A small image classifier, trained from scratch: 77898 training examples.
Rows from expert 14 of block 5, named by matrix and row number. Rows with one number belong to one neuron. Each number is 500 + 25 x the weight over its row's rms, rounded and kept within 0 to 999. All counts start at 0. Numbers have three digits each. After the name is the row's rms in percent of the matrix's.
# gate: expert gate (model.blocks.5.mlp.gate, 16x192x384), inputs 55-109
# up: expert up (model.blocks.5.mlp.up, 16x192x384), inputs 55-109
# down: expert down (model.blocks.5.mlp.down, 16x384x192, transposed), outputs 55-109
gate.94 082:465471523511551539463508512476521455526490513469527502491497524485540456520543499510477493507484479554509502502500512552474479526503460503481522530465512486508454493
up.94 087:510519505534531476461502512515514448504536525482536498509497536510504528535518512485524496530497472514497542529493450494506508500474446518538552486495466504502480499
down.94 090:493507504519524507498525485550472516516513530475489506483492498534502485476468500480512507576535524468458513493501463512512521486545522502460503515502503478481465516
gate.95 111:499514505482529533505466486512525514441475515498513487520519514485508501496480431534505513528511503538476481504562472536510494524456468492469518466468488501511515458
up.95 111:473465483487488494501465506470454518506492471517478478499446478523535503498499455436516517528513521453475464512478517528518492484552514523521493514527476505491496507
down.95 105:497516467482510491513545497501512511552515486501453525486530457499503512494488553491497530527525484493515488508529498472491499499508516491511461534510481549530483497
gate.96 101:488541510524452552503472509466511538503476510509471504516508452523514537483526484513478498512505476501504487496466545507469459527530491530555530493486504552510492520
up.96 097:545520526504469539549506525467474509479440519527463483544518514502534511504483555453505485489505459510484508537462532487489496473523467504501473462464525472511482495
down.96 100:511530478488514547526471526493535482471521499516482515522481479539488453497520480486486500531503437488483493550472482517486502499500532488505548513510478512512526464
gate.97 097:450475512464496493513475518491509546500500528503545476525495478547478474453517535506512519517491482480502493498478487511492497501510530504492501500497485484447517529
up.97 094:520510489515524496512535473452496472496497466494492533490487535502517514488483467512498511456505494494514480501530480475535486482536510502493487509491510499521481482
down.97 094:496453491486486524492498494529517462437482482459465463480494525494508478530501532498465511489504438474526480481459502520485517566492498489494474460483484526492514504
gate.98 109:524530481492519490504493544539488474527497490523477504526494518499519479502485543494498488468494445493501488495539496454495528485500507521455523531510510505505465463
up.98 115:525490495499486480503480567490524499468558515502443556485509490514531501467517486546480474534505497496494487489510528466458508468467456495499505504485502521476514494
down.98 108:521497499550439530493487493504530477460513482464501462511512490446494498471507516519511504499452480509526531486513518540506482522489432490489522516540464514486518542
gate.99 094:473515509521548505473509542505490513490476521501496514537523515462558479491483533478466502464490489469508469497500503487498529475497430499487536511470494485535528468
up.99 094:460508473495438473476488492482564518505524525522507539483501506486475475504510498555512471536543521473511520527498512488520498483505465543512478478570520498499507525
down.99 098:483505505457496517517534521522475535494501511505510491429520488474468434496472497520457491550516538488522488528484516532510496448465456529529555492539493472563587501
gate.100 103:498513500516498547470485508527524474453493522488486525517495480468526477506512468564491451496547528500529516503505482492506492472512476519506529569484507494466478526
up.100 098:470507531518501541499484505497485507462494468544479482473483451525508469506472459452513491512516433490506522450491498497511501501483547475511490507498463445472513522
down.100 098:518514468503500457487488498515506504455473473511535493528479521486478495513490507478506471476474483523486475552510502487496456476500536546509439505469493518490547476
gate.101 092:474484506468499496527480505527533501500525552521482517504527472511515486522515503497498466510490539471492475497476506499496489518517475543476477511524518490542473479
up.101 097:501485515498493477503499489540519470496496514525479524485460509535481517535501516470506456499523479564518534548501500516520486503493492524499529527485520544489486473
down.101 095:527491524481520512481471528492478501520456507525518498497537509529484495493502479481519457496497481489534551494529523527505481502484522474498496479481521481464501472
gate.102 090:486477491484482471522535512475531496492492473509513455497450500527508488545502522503523511541496494512531540494504496528474523493477511465504504523479505475505515526
up.102 090:505498494527543547486472489516475534487504524496475575477510487492508513502482521498504547476488483486504508486482534459498485525549529506532502452533479507497492517
down.102 097:520491495515538497552546486482436480518542520480506464526514464522538533510531474488506508505498509528505474509521498510512489469495493544527483507489528478514508462
gate.103 103:522498453467569503517465524506501492498499484525498493516487456485554501479524534522522539428540536461479552507524552526498545487487512502453481491497511516532477474
up.103 094:502494492531470489498530487484472490508487512507465524494513522477462501506457448477483478522441454531530472490490487482496482470514494501512512489504529479504515526
down.103 099:456520518534537497519488473505534503520484470502568450525515516481478478499516500499507503492479498509528436510526505507487466543489500495477485528491467447505523491
gate.104 092:496503500496525510519475476460538516535496484493501515480446519461522499497550505523521541503497492457528503504495499478515489465476521502471495505485480482510505466
up.104 090:484493495456454510501540493496468454513517481535486518522443512510496468488496476470490451523493473500483496481512501494489508516447474506485527478498544525519463507
down.104 092:459538542543508509476505479514491487488503512509519502550533479483527512504548547502514488517499473553480505446511487505491522478513483463513547500508462554486508497
gate.105 105:502506496500544487499514467504505516509478505532434509483510487500518484513486494459464494500482523479473522510513464490477513465580459478465435508495510462480500479
up.105 102:532487516516541530505492490476460543514483517504465481462494473490462492467476493489479486476528512508515490572501473514554530525513489505500468498518514530543473513
down.105 103:497522527480518515442510503470507500419500478488502487538467481513530508508435489507478448520542440483502530529507522492514500493483471526517517482488523499470501520
gate.106 105:531541493504491465517458507457529512489509462531493550511499511492514508504510539531527517457483478475456483500473491514455511509491491476515437506477506529490523485
up.106 111:522514519491507515496501524504477472495447470543508472541454501453511474508507511494495513506507483530567488522497519516535498525505493491444532507515479486503468513
down.106 103:508497489509464522455486505517529449483522491496476471489483483503503469518475509472459494509441492576489532477472504520482465528475493462544491481525502448466516480
gate.107 099:483485472518535491472490514516493492471491503495478472526484510502452506473520476475460505504483519517481507489480512500538494512472467477501490501512531499526495449
up.107 101:477493525515458494502498512513456537511526509529499542486527491529518497553520492552549518489518538498492499521503499454489491472521537497491481516479480502452529529
down.107 101:523480482519545520495522501515523485489502487497496528494499499493492504470527522537505513577533531512492493521546475539519452491494477546543546487499494529465514495
gate.108 102:562503511510539497520497476503520515482477493527480548513478526542495537513523473527506514477501507520545481509516532455499509490507514516527529492485460465470475482
up.108 102:454497479469493493505525526511472497508521490482532462497505473491499488492473542456512502514486494487478501465466497514489501524503487509450505495498531518507514516
down.108 101:493504529476503461515483528447469495487527493494493499525472466526509499492541524495521493484514491508532494471505518480508534514515474488476553468490510514520528521
gate.109 106:513504492440464495523492476519432498484506473485543492534492480487512461499518519506495533500513481496509438514484518524487466493464468501484475489537497509528490525
up.109 114:505545550444439504524531508551454463443461539510491487484547520510480492500493515471520483510546468490482509483513520523473532534508468465503475494503538518476478525
down.109 109:489499488489507497505473488440525513500476481498507508493496474483502524532485536485489495513506525498482522467492458478519481505520500471526480515522546468469529467
gate.110 093:518498518514435494507418510498466502526475481448499461553564537535487466493492500491523480517474524547522482499479486523504485512527487489483502479490523474493509513
up.110 092:480522472469561479494567502530483502465520547540516523474475467477490515500491489476474494487552511479471467533527506465506528499465519520510488507514513499524497501
down.110 099:498502490502438496484550567496483511521499515514460480512497501525496514535508505513526540511526509526478541500507509464490418472499506481504539546522454497522464437
gate.111 105:476526523493493483538461507504504532476494464534475518457481538492466490447512503447527506498466545543486524479485438475499510518486464473480486504524471513517531473
up.111 095:471508535474490498559484506472513502493511480533500509449458523502468495432523491431534501504476512513493517482489466472483512500526437470518506533513497515512472492
down.111 100:482492511517493487509484517492482488528545483497492510508467538520475509521486475526530546507497510517496432531472463532544516467484478492519505525497524520543496484
gate.112 100:530501506463517460485525497486507500470521475505510550516509488510472493498532526488470490483537464542495447543505481536489491512499522491563517483515453507504507523
up.112 109:546484507491539508466506506550459472487518507479510538493489421481479531512500481518501495524492457481491496517448504506498488458520488499498545467494482547510513473
down.112 106:485498538524496489521527505470468517485500469480468470526517521507529524509464482474465498525521512540506519469482521529513537501504456504490525504479478506535479500
gate.113 108:447544519479509461503466507536505508509481484445534530531487505515486511521492532473446478486463520505511503515529533549495523490525484477515473519500472486480503502
up.113 105:524474476528523546484552479474486512484533506549498490466531493464502470472489459533551515515539473499493491478485485470489498511480536529487503495508545518523512509
down.113 102:514488486531464483504497484426474532505490468499461502473529430534474520484530537473470472443524523511505516490480462469486529487540523552499524483514502527510555498
gate.114 088:509521542533508498501525491508504499541509476488489472509533481503475524495525492476490505491512486519518514542494541531480437509537520492515496495468495526463527532
up.114 091:483506504531518502505458505552492546518518523506506532520512556476513485509487501508496464513493486484473527522516463468497513505484478493515474525504503419504473495
down.114 092:506493504503477498518534490480492534494467557509483497526545510452507479487515486496502446431498466548518488520512477464534478518555509488453499478467441487501481505
gate.115 103:511476486531497463493468521470499487506482492549468474494530497502478463536526499508494533510462525505485490462483457510476507550486504484451524498514482473511481511
up.115 102:525456457525473456488488501518489516519510470528525499494475539499495442495496466466463537487444530493464507523515492474470494550497534487478525508520530489481473516
down.115 101:521465476509492498511483491467481494528483519457532538525494501527525551457447508488492483555515481498504496531524536487518474511497495503497526569503428544540480480
gate.116 093:525485486497545479472516492491516473530480507537511529467515536524471513519491540481487514447469448461457551472518515551507496488555485520540447524532482544508536504
up.116 095:480505493527468458485511511501483496504508496495494472548492458506504513494504486520510486538510555520534458547522479464511532491448518498492538476493521443512491513
down.116 095:485439506476471461487484550520495471495489502509452510487456539477490467509467478502478507525462451533476506528492475494466540521513510495526557556477511518456480502
gate.117 100:537505501486495525506516497542511530514521506439528494496470473496463509491518552532523529478478494447480505476506552504456546496509478480512472481495508519501468467
up.117 096:481483567472532509522490539484513530478512488489504534464493462480456520499490544498522504510512494477475546512533502502460563482458484494516487475488485521475499535
down.117 099:510473532501485510510504516532510514491523492506485518474542509476493507553466531476506518491525480510534485495493502530504495500498504501509446505467488497543523516
gate.118 101:540484522472497494472545488476523491468429514505489474486481535530509552505516494498485473521512543452472475494470485482477466483479463520489486469500520480469473526
up.118 098:496534466508469463516481509543499494509501489468490480514518480521493467534497496494517534509554469535484547499529531520522484508443564491502492533484523542474533460
down.118 098:499502504488481487493494513472504477469497494524464533527464498521451546507518514504562476514494512488505535453479511529472499525568575567507474531502529497477485483
gate.119 109:500534537533492502511518481451476500538518451444474521487498508505548492483503453461516498503486507527527460519501502493497528497517518492540477510518479459477484477
up.119 109:487489520480502542503524507484538538510495467458502524468537525510468471498524526530520467518556548535521488475479503472470505531454531542515485492532477456486490440
down.119 105:495475506494520537521506493508496487474532488558524498531524533489528440464482534558519502545517509494492491503514477517492502526468447473504454448460486476503494499
gate.120 096:470512449553520467508478523495496493503470516506480514483485502535465476490498542450510538494599463494516496501505532464453452527500504525532515568524509515489473496
up.120 098:515515488539547530502465467495494548519493495500461509509505444541561497520490546497465546488487444514504527504477533461532462494499496498494490516487511493494501514
down.120 097:523464564489504550494464512516503495539513511544527531490500543462476471466487493504430468509511512505538501485474441505487478502492496493492489513465500490494499528
gate.121 100:548498514467483496508542541497492505502464450506545545439507514461528491518483528504457509459520491493506494495513500480518496523528543503485484497507515504525527507
up.121 105:531507495504529563506503490536520481503520517528511523506486470553501529478557510476484498545560531499470494529492478518485458465527481513518530573468460457492535479
down.121 104:482502491489488501503525482504571470476478504539468507460516529516483499478501530512488506474538546449519480525511492495457536440543474505498495442524513497495475490
gate.122 106:496503493533513512506489476484481471544529492499495539482492507520487473472506464484511508490522513527480503443486491510510518529504511481540492467480506494498499458
up.122 104:506511505554502518504500478488507463537545490494527533507480518526488490463518483500516498491506518517490492434482475528507524494504499491543477483478481500512477456
down.122 103:501497489516517488504503515480500473481505504541440471446508523488441532495528481488518554532513483444495520472475539507559507488438493451531494474480504448502493490
gate.123 096:499521511483490482523485554463485531529501530495494504558515481507483503495449529481505468494497480459505520476460478471543477507501500492518555528550508516489503503
up.123 095:484554521506500491523478546456481545522524514504479508545488467504505509538426493499508477492486494457501471504455499478577486537466488497531531543551483474499508503
down.123 099:508509522462472511510473519450472526532506519463516541450519518516520529520506531447475528525479482507493468517507507527465491514450538509515503522510509517495553531
gate.124 106:525509480473537515457541509498514465467490544511465512536527484516526505487522465541490498490477478464512501502477515474522530509514475523510522504503521496516473497
up.124 100:515515495501512498494545473489535468465489545507450504531506499531480498486542458562494485491499507488477502483489539476505503516516464531501529520514520492480464512
down.124 098:484515516509506538503466511503530521498468487513535478455524475481497479516517542508510461500479537489488506505497506534441491465503489513522510517514493454516493458
gate.125 101:470482504540522512530456484509516508499505507543457499485490482528483488534430490504492477494482460500537476515533476526530559495497496487478462472478540542516512528
up.125 098:453474473533515498530431477520507514515533497545489459494507485531498516503473488501497489508461456528529460503513467520485553486501502499487450475478536524509484529
down.125 103:525500534506492484473484477458553471497540498486526470525490561492519503496456484529490509479500473475516532512556472501511522475536526454512538496486532443492529514
gate.126 113:520526487516508513503517488529484490476530481480524486484475477495507534482521510467493509479438487477517545469541511497459487487527512497476505476468477532498550516
up.126 106:527484509499505517517522510500534498525507492481474552531510505492536468529473501480478468511510498493472464501492526431505529503519507490516472517512549463503481482
down.126 105:486483479510497450472515553481482485489489525465486498470533472484481529496518494509472519495507470475560501506467458496493540430482503488528465502490527491498516524
gate.127 104:532483467529498469496541478475488503482542496529504465486504490496534499455523494503527497528475507505485466460457511496463453483524504541510481468517454470472536499
up.127 107:536490512498460513515553500502501508512504508505469487520522501469535481455503467506505498531513527472411475485484486449500441451514501506496511553499515530482525468
down.127 103:492505499531457446531501520459487458481449491486503545509541472464443471484501521510510510536477490470505509510523483514453487467496524520515514509486497488512520501
gate.128 096:507492461557588508471528505488552516547525511534513488525497520510513505537518504492499469501479489491479547488490468463493508489506473542509442498473475502464509496
up.128 092:502445547452410465538507496498550449510488469511494488498468497526528506508501469488476460466485508459444446478498514424490497484484493489497462544547500524502538517
down.128 097:520490525566528477518502538504509494518506511510500503499485503527496533502516509470487475517466523502508504470524479516491484486452466484549493511504515545473477508
gate.129 091:481516509499469513484524498462515463515493500561485529498490539495470524507517455479511478527465500540504503495517457501511457521504505521490524527520509519544506494
up.129 090:518505466490504538493479471493494498485493538463510486522523496505535485462517509482479534489524462501493486513484529497436529462495520512512489461490520515429503520
down.129 088:553497499513504541524532525486477498507491501498505499490536548487541532480508516492514547504504519507510482491483471549459495553467465476504508495516452502484535513
gate.130 098:498500503496494497506487493480519505490533491465529466516484473522488523485512496512515518471516527498483448480462492452511524471544462435462537543518520488501452463
up.130 097:504498494505486509514488503465521507520508477475499465503513486492488459467488489496497534482521503473506485484437506489533515495525501476501513499513505494482441458
down.130 103:480508478550499496483500489552497508529506515508523532542440484501518475466507532477534534504518485463549531452509493478491488501498564474475496510512532505451549473
gate.131 099:445490494505481512504499502493492489513490497495521466503424492505455478483506505484544484501468530502541462493558489536509478463524477531483461460536449471519527496
up.131 094:553539503474519472521511507495503513491542490502501538471540532465543563528500506501467502513539493482480534469427508477460529490490489474505576541472531523506499500
down.131 101:512460507494495512483536515472503483512514485513507558470520495483500476468532481472525540502494500518444464510486462558556503487486484469510543506509494499500531503
gate.132 090:524529531526494495511535528502468488558489531479571438443490523509507531479454527488476488477478534486478498513491465506517482483505528513530493476512498468541465498
up.132 092:529513503468478498514497514516482537519508500532489470440468503546530510520490522515511554523494478514516517549482503530512530523492505540529485523497505474530466470
down.132 094:455506488553476449484522491508508480534508486563520500496474476527539498510520518500468508487510516498478477496534464552465551475513535465495494498513498480506480501
gate.133 095:506548465464535493475486488541445473482470510507470479492490493453474496493509524518509466503503459527469518458520501519528479511509484499500452524470493492526522550
up.133 097:521524444492529516492490505534478484493479523492460486491479482475509486519500498524513486532518463525497537500522490496523462488496513523494482557459485490507466540
down.133 099:456508504508471499465511511544485504479523489462479466545529546508488446509503488527518526499466452507479491518466514549491484454486511493498482510519478530505475487
gate.134 090:456519462503500527515465492514512471501509474504510555523512535462507504516505478546427504466512465468523481493495526462512506484498483496515542511521537454525519464
up.134 094:522526477509510500472494474491465489554544540494498485566512519514477523454509468544520522477513466459482485508483503512531559517518534457503529483471530506444510488
down.134 098:510481527502502494497460535493489497493497492517498475485510558478534533535510483494498503483507462486507489512470525456500542503488505495498529514479520496485535490
gate.135 107:505502472513518481478501479535458513480521557492520534491523501506473482457506519472530481479509515500524517488503484508515532453499480489493487508492473484499450492
up.135 109:495511545486483521511498517488518493498520479498485454533481514510511523549509493543467520493488481532468499495513510519493461556467512511541493489493529508524547496
down.135 109:493520465490484498488477481516530510504519484584478479523489466482524531498482497506497534526469488486497545498488497529478436524484543465487440517514506519472530441
gate.136 094:549479448541524486510500531522491489527450520460526523488509554502475496499533510499550470486512509488455534521518500471485458465521461477512504507433515501429525486
up.136 091:454561536457458470476491456490501476479509483539479510491494476505532507523467445504467526502488492496513487488505459545532546499506523512484474493551503530577461522
down.136 097:475483472506526485517507446493576503510490494534498518485436508479525486537511508488467434481496483487500479489496510513487487503479532501485502506496495460548547504
gate.137 094:552483515517493512499476534501527487543522495518492492486540508505499524508550508518498482542536479479482462484486510468470458487490483512490522522493487501478533519
up.137 095:562495503498496497514493565487526503520500497515493495502534514503502522531544499511500475528517474496482455476486498455487470496517520528501503504524478512477539527
down.137 096:470520475497505496493503479518516483530464468501540445511510467516507536513542495490463497477502518501537506549436540515503496485499550524512482468500477499484567478
gate.138 102:513496506490509498437512528502478545495523515449523516519504474474485500481487449506506479480497502538507559512485517457500494519514500514511477478525501492444495492
up.138 101:498504497491506542441514513498509536493515514458526515506504461528487526511491484500506463468475485557498565514471544495473483527491523525527504504511515498441510506
down.138 095:499491458506538525478500486515475508532475523505486518465508487501462504475507523514464554481475485500528533481516519476481498534477505511475522533578498504496489547
gate.139 101:523516521513488499513491501555515541509511469527544465503475506487514517442471480516515464492486525495472497490492534495561447480491476493546437449499501510554498484
up.139 097:491487490491497500502484511457486455481466544477479508464533496504489500565502475463505531497481479497551532515518480495454539520524530503436547508529470484472500487
down.139 099:502540506506494512518492455515521505505504484544487493506520494502475526478427516512486466487512510470525499508487521499481485475455478470523522486506523509508536542
gate.140 103:503486526534499518505511521497462438509484481572524483466504454526513523481518490491537486515488462526465469518464500486537524474487498500518493491499513532510496517
up.140 100:490481534490515525477474468537537540491505474498497470527490471493546484497495458507507510477526500485515513483469512525524485510472490507495488490476483529538483487
down.140 097:544490510487460465502507502515491499490493480547522473486519497494523487519469507465519499511488506466504506517473554497464495474574495511537493480480469505575508510
gate.141 104:537491507489471455478483519489474484499492521498517513482476543517482480504496490501524501512509447479518529473531476542487493500502519483465561468537479464508497493
up.141 098:445505484494523523528511504484531530490509498496473448565511461489519529486477485517509495484486554534493449528467549485507492501515496485519451507508500527519505498
down.141 098:553490504502448450518514496487472508500480495468487513487477533487610502441520519448518497529479444522527491508496515502501506463507459503480460529502506547483513493
gate.142 111:504556506507528535534486496512502536485532478504511470497505534504497522533488555544516509504490492479540511518438534492481514499495498498501520498522426463502514512
up.142 106:484470503494462490485496501504507512511488511551516519487496528511476469474474469462499477483479507517465532505545432485527463492525527526524466528504521512480520485
down.142 111:534469488516489473503506505547516497478519506505533510459482503475501477512492506510519507501487515507507556475503482488501505520497512510473537528479490469501476490
gate.143 090:474521475507533543499477507455526461475521461493475476503501495484494536465486460483537525535497489467495484490480484505501513519462499482443506497480500526527473510
up.143 091:469469532528497494494500502517491540534550537497528527527515501515490520533518494508462476512530538502511488503469524496499525487461555494513480545521484490493502487
down.143 094:538507530513491477526508498506499486498485488512486507484489518507528477520527490530513485515532531486534510509517527513547515508467528547464539505485510508502478488
gate.144 090:520488461493515469521517476479505461450497488524483476483495505543475476495530502501468501495458502523465490533512493445471506475519486515509510530507485447511524500
up.144 093:512477452475514458511499479459504508499522514503462501511487540533472538485528496505490497481468465518514481500502513465468537494531480479468487501491474452517539487
down.144 094:520523505502475535485514530519537501489495469507600469498518514500513465498509475551517507542504553487498471517489481494520505480508474520473496516459495533542515514
gate.145 102:506490519482517460538507514522472565534501476526487516504511537484470505468499509494530466518476482499517538494549508458494482480517511468507513478517525461534487446
up.145 103:542465496490496488515472501553494483480468481556491511466504452503452506526508559510514486464473482491536488514508529503507540457480503507441513540517457470539477447
down.145 102:554467475510520514510494538485482528480450473465493500532494507544553492484472499503545527480524505484480514523501508488485513496496489482503488466464527528466508504
gate.146 098:509444514526496546502520469486505513535501472491551474479501494484499528465503489522501510476527514515490443509506506499515506476507468546487507521514549551480493528
up.146 098:468446496526479526494457498487490470552508470486559472499516495491482525425492493500489532487498509505511406517515498514512507466524456519492519517544531522485468532
down.146 095:482471507491526494512547476552508485520503496499530480498525495509519506466471495468486496474467534484497464532460470484434504447484554490530551509460490503494494480
gate.147 098:503488515526525511464466500473498502469477499496504527516512503533452484538531498493499515493503466525519460515486541523534509495514509491511542506546509510471529530
up.147 097:489498549471539512480492505477471470495488499513525496523506505535505478528496479516486500476485491466522495469482503504499578467512493494541473535523522504475520511
down.147 096:525532525504527515496515503473474538501496458492510495518534534537500464494466506521466467497531517486495447461510464478460449505497502499515565496493481562498474491
gate.148 098:504542499503511513539468496468472477551512486529488471523520491502501531503478496548544447498515485513519476511474557482495467507505512483552526500482508463473541494
up.148 098:504481488489463513498528510501476550469538489478548513480469508499505530513507544458479537490470504477458523492542456534504518469501483520446487469510480522493461491
down.148 098:521480483498508510480529521483486504518478524509491471529505483488566513481478512530559533502494505468485522509479514519517493494513489459485478553534525522509460505
gate.149 103:519547480506523552475462524478525504515503491541515498507541491477517560497506495469504535501505479429499455510503452521491477499537494512518486505516485488499542509
up.149 108:491465487472486509477521527515462484469518523483503505476495525526502468473507481535504455546489482554521521473478472476550518485449501484493462495460500486502490496
down.149 105:548539503491475485501554537497523489503502465449484515494527536481491462508490476506477466525487504528508518484534541510536501459489517525470470521484472530520522499
gate.150 095:490505501497525508475499506491515494495459510520549579525533509545505501540526527501491456533536488490472485519504465485492442489496467504513566483538518515499545547
up.150 097:531515466474516444538504495524470498505492492482483466501436512473549478456485480508506493490462529533539472509460540505481532527493551496493465519475490481499480476
down.150 095:479523526521491553525506455505452486472502521567469500529498535482490505486485459473500495474452541487499494500526483487540493482494530527543486482504495474484500524
gate.151 096:506502515499521489464507541469513559518471495460488490490531463563502444492468499495488505500523526504523463502486443450517519530501488475490504479513536499490516497
up.151 099:504512490516493498526502459514478423533517497515531500514462520469510561510537502494502498519516485499463558511526513553474457496485525531525485483486473526501504482
down.151 101:524516538467500493536457462454523484501487509513509520529425538503549473501492489530466550509534521481503490491489433481470491482504531501497465518511508496477480471
gate.152 115:492442497495512466520529500517504455479528562463473527520475490492525469478473546492512504481474556506520542498517488511482465479515554482486535518510520500508469494
up.152 123:476458506496496474535534493521504470488493567468491519474475500545508464521504528458543520487489520462517551525486497493474478488545538495481503504486501481500473464
down.152 110:481492530513525541500510509504486508460481482530558482487500492488477503517473511533497529503521509486464483517496471551525449534470489492494512468495477525549541490
gate.153 099:552488496478512500525545522461485483467489499488530445484507508515462469490508497531570564496516487451515506501529447490507484469527494520528477484529504495515455474
up.153 096:543476537506520521552507527494441516511479467495482467496528511499491481497520510483517594529527494481449498497555510530517491455546480548550529491530479481488440461
down.153 100:492472445522499450497457484498495468471485483486536529524531503497544574500475512477529504499536512493479484465500495492501553502492523490555484483532518468477465511
gate.154 094:505505486527503503498503538475478514508498445501491515500521507493450509462469506488476509455502521499508473494516474486539473495477506461488511530522489453485454459
up.154 099:509493522490480536500514507487525527491529474499531511511510506483471475482483425500473472497483524471509472484549502491499493477471493507507518511522485500494529513
down.154 096:481538497487460470429497506496508520451481442486518478455468532495438502509506465526467520493481513497501537447503481542515503509509498493460466519529518525440509446
gate.155 102:533494508508491431500458508505473510560535509460523521450498502498474524493486503484484519527527497503542527476464499529523515564496513498539504528535513485499429499
up.155 105:477482521484473478437478489546483535521529515506504475515506512476511535489508474502496479513516527533520490528484521527496474503494503517501490466460463515515544536
down.155 103:492481491520503498512533536466570524530481482492491510481507541500511498502490500499515506495496521497521511467456498486525514489485509528532533509492486496504503521
gate.156 104:502477523466488480502474538513533520510505512494507501527485463523484514497530499537494512537514497499461466465503502532502540439487534512467523508523506486538496529
up.156 103:497469523483481466498459543518525529504509509499492500518500478519488500492522505518487521528519503494460476478496507510479521439472519504481536503530515495531494503
down.156 099:492556538500485451505522550499495486470493500516496432564499484506502516452515495482536492524498491449487468495460491549516471486565475503477477532512531527490467521
gate.157 118:508509492478470497474509491530527481521512516453510505516509485470505481491483502491511458476485504475488457516501468513531494473493463533518478480471488518506491518
up.157 119:538523517506527472491524500473488524487504501492524498505520491479510499521496520496458516522523540566502536524456527495487510524496531489535484504502525434503508471
down.157 111:516517491483506470491518514527481478494524540478517521475514452450505544543485505529525506549544503513545539519503506542504522510539465472539478510440471477503517505
gate.158 091:491491503485483464515487530556495501468503507508501463534463511486481499541474477489499483512526451515535536503472520518503541512473524509493453483499493482498480511
up.158 093:512477512483507545484513488431482480525519503508491487478550519463492491477507478470527482496522451536563477588511464471509465543491511483461505497487493483516517478
down.158 092:483524506502464488471525488521543473503479498507527480505490503500454493522478546475499522519497452504492498481511544474506465515512487494500516518524505515522571492
gate.159 105:480487491496508498488494497479533528473472515491508532507498522452486517513504545533455501471501495477490488551491466487520469481517512484508503500473486478481504523
up.159 106:520495524500500522523518496514479481510539517500435470494493507509542490485490494464534520511484521520502516451512534518511545511472492526507484526511512493515499500
down.159 110:522468529496527472521482494535534521472491518495503533476513504522506449488504558509476520524503502494512489480536525542514465518525504499485536500474462478553523485
gate.160 102:491537487499513480478500522479496501503510477531488461510491470525465482470503496490505523465540503496487451519483480465509538471505528505515453506535495486509569506
up.160 101:516476510507490502522505466520486493488504520465536525482490535473528501518508508512490462550448512481513541464526506535479475502506494526474543481466492506504433504
down.160 096:470453475498545488495486477502453532518554493520478478544472501475546511511537468520450496474505483510478489529478529471487467551543505493509524492462532513447496516
gate.161 096:547489473479484503492484483492467473518452469561479524524517512506515568531509474497504546489497504466553465499484515512485516515538511473510525550530477477539491513
up.161 099:508463526480503494538471473496490446472510517510517525507535502543549506546473475528476502526510471490479499527505513548507492538482462417518518480533452524526472505
down.161 096:494513526513498487487536513468497497463508502479484489497524468552490505513481521490530469468508460526496497532504492472485482521542492493463471509461520538517466494
gate.162 104:427514455478483510516492499447492521457510499552530463472505485484557509470520496504459548502490483492489511490525510490531471541507457468530460512473490512482498491
up.162 103:439522469452480514481508530463466508458508448499566448455517479486521481482505470542444505498476505496531477467523523456502501513468442478546511483489526553479500525
down.162 108:508500494473484508496490485497469549508504493492517451485522465530531498498504502449533478577504561510507512485525508512492442530500497543499488537530487521518541559
gate.163 100:525504546471496525499490492484505507495554488540522517481520479503496527480508512463492473518458511506468474527502500520541485532480489493498507497469483503489480531
up.163 100:495496552475492490480489509471492522489559465514535489481500489516491519480520526452504492515451538488469462537518506516547457534492465505502472512477500482495496508
down.163 097:531508483524474476495523533544509520496451483529470523546519530512470466498517558508504494504480498526521488493504525497487459476521524519491536512498527489496494481
gate.164 104:497529489524510487485510510492464450522467486491471511518479518474527514525543487466526508503488537503515521504519523532502529513490499483455490537504529554530499518
up.164 098:504516476519504476488503514482477461504502491493463509502475504508514510498518480470530500491501523505535495525482496554518533490477510470460489560508500545529500483
down.164 102:475507472483535478496467484526464481497477480474478474549464484463523499465498460438470510542533523498500500509490564489512490470515546490520510512511499494528548478
gate.165 108:484513503473521456496476477497529554520503442485498492485540490518523485465503477497504522469498513498549511524493513527532507507485464473496487513483525476504473497
up.165 106:469546535519514470509482489513510504537520472465489472477476491511508503507500503495498510522528546486532508474517511511495518496519541519506526471451508443490464484
down.165 104:541484470501470484477498552518505529521497497461478475471479488445505515469497510502497481497487504498505495496541511482484492499509483531506522499481485507496531500
gate.166 109:513508514541490510516518516476507491519483505495524525496548453540544538512526490507485538519515484488498539497472487523508504487475474463483477462474476506523487498
up.166 120:511519551499543484484511430496515527503468519481508473502506462501474520526516514514469518562473481493491509503502518507534514502481506509481502523451475488533562467
down.166 111:497511491469501484524534510467473523494498500498542554504520512505496490482494471569502465485459485538567449504506481516480500470475469472464541506479538515538499507
gate.167 105:502516516471510531464453530462513481519549512476510504503478452474524504496492476508474490470482463522487493457512505524516520539576500537500514518504488470480525519
up.167 107:493516493546503462526548476527520523459450522508511493501518534530464493522496523511540515528485512479518496556484465481479475484451494465512472473520481536515469482
down.167 109:493485477510514538518503506519531501465490469475468488546518462499556514488470477502472518462546547463504489450505476474526463477468492482482450485456525493442493471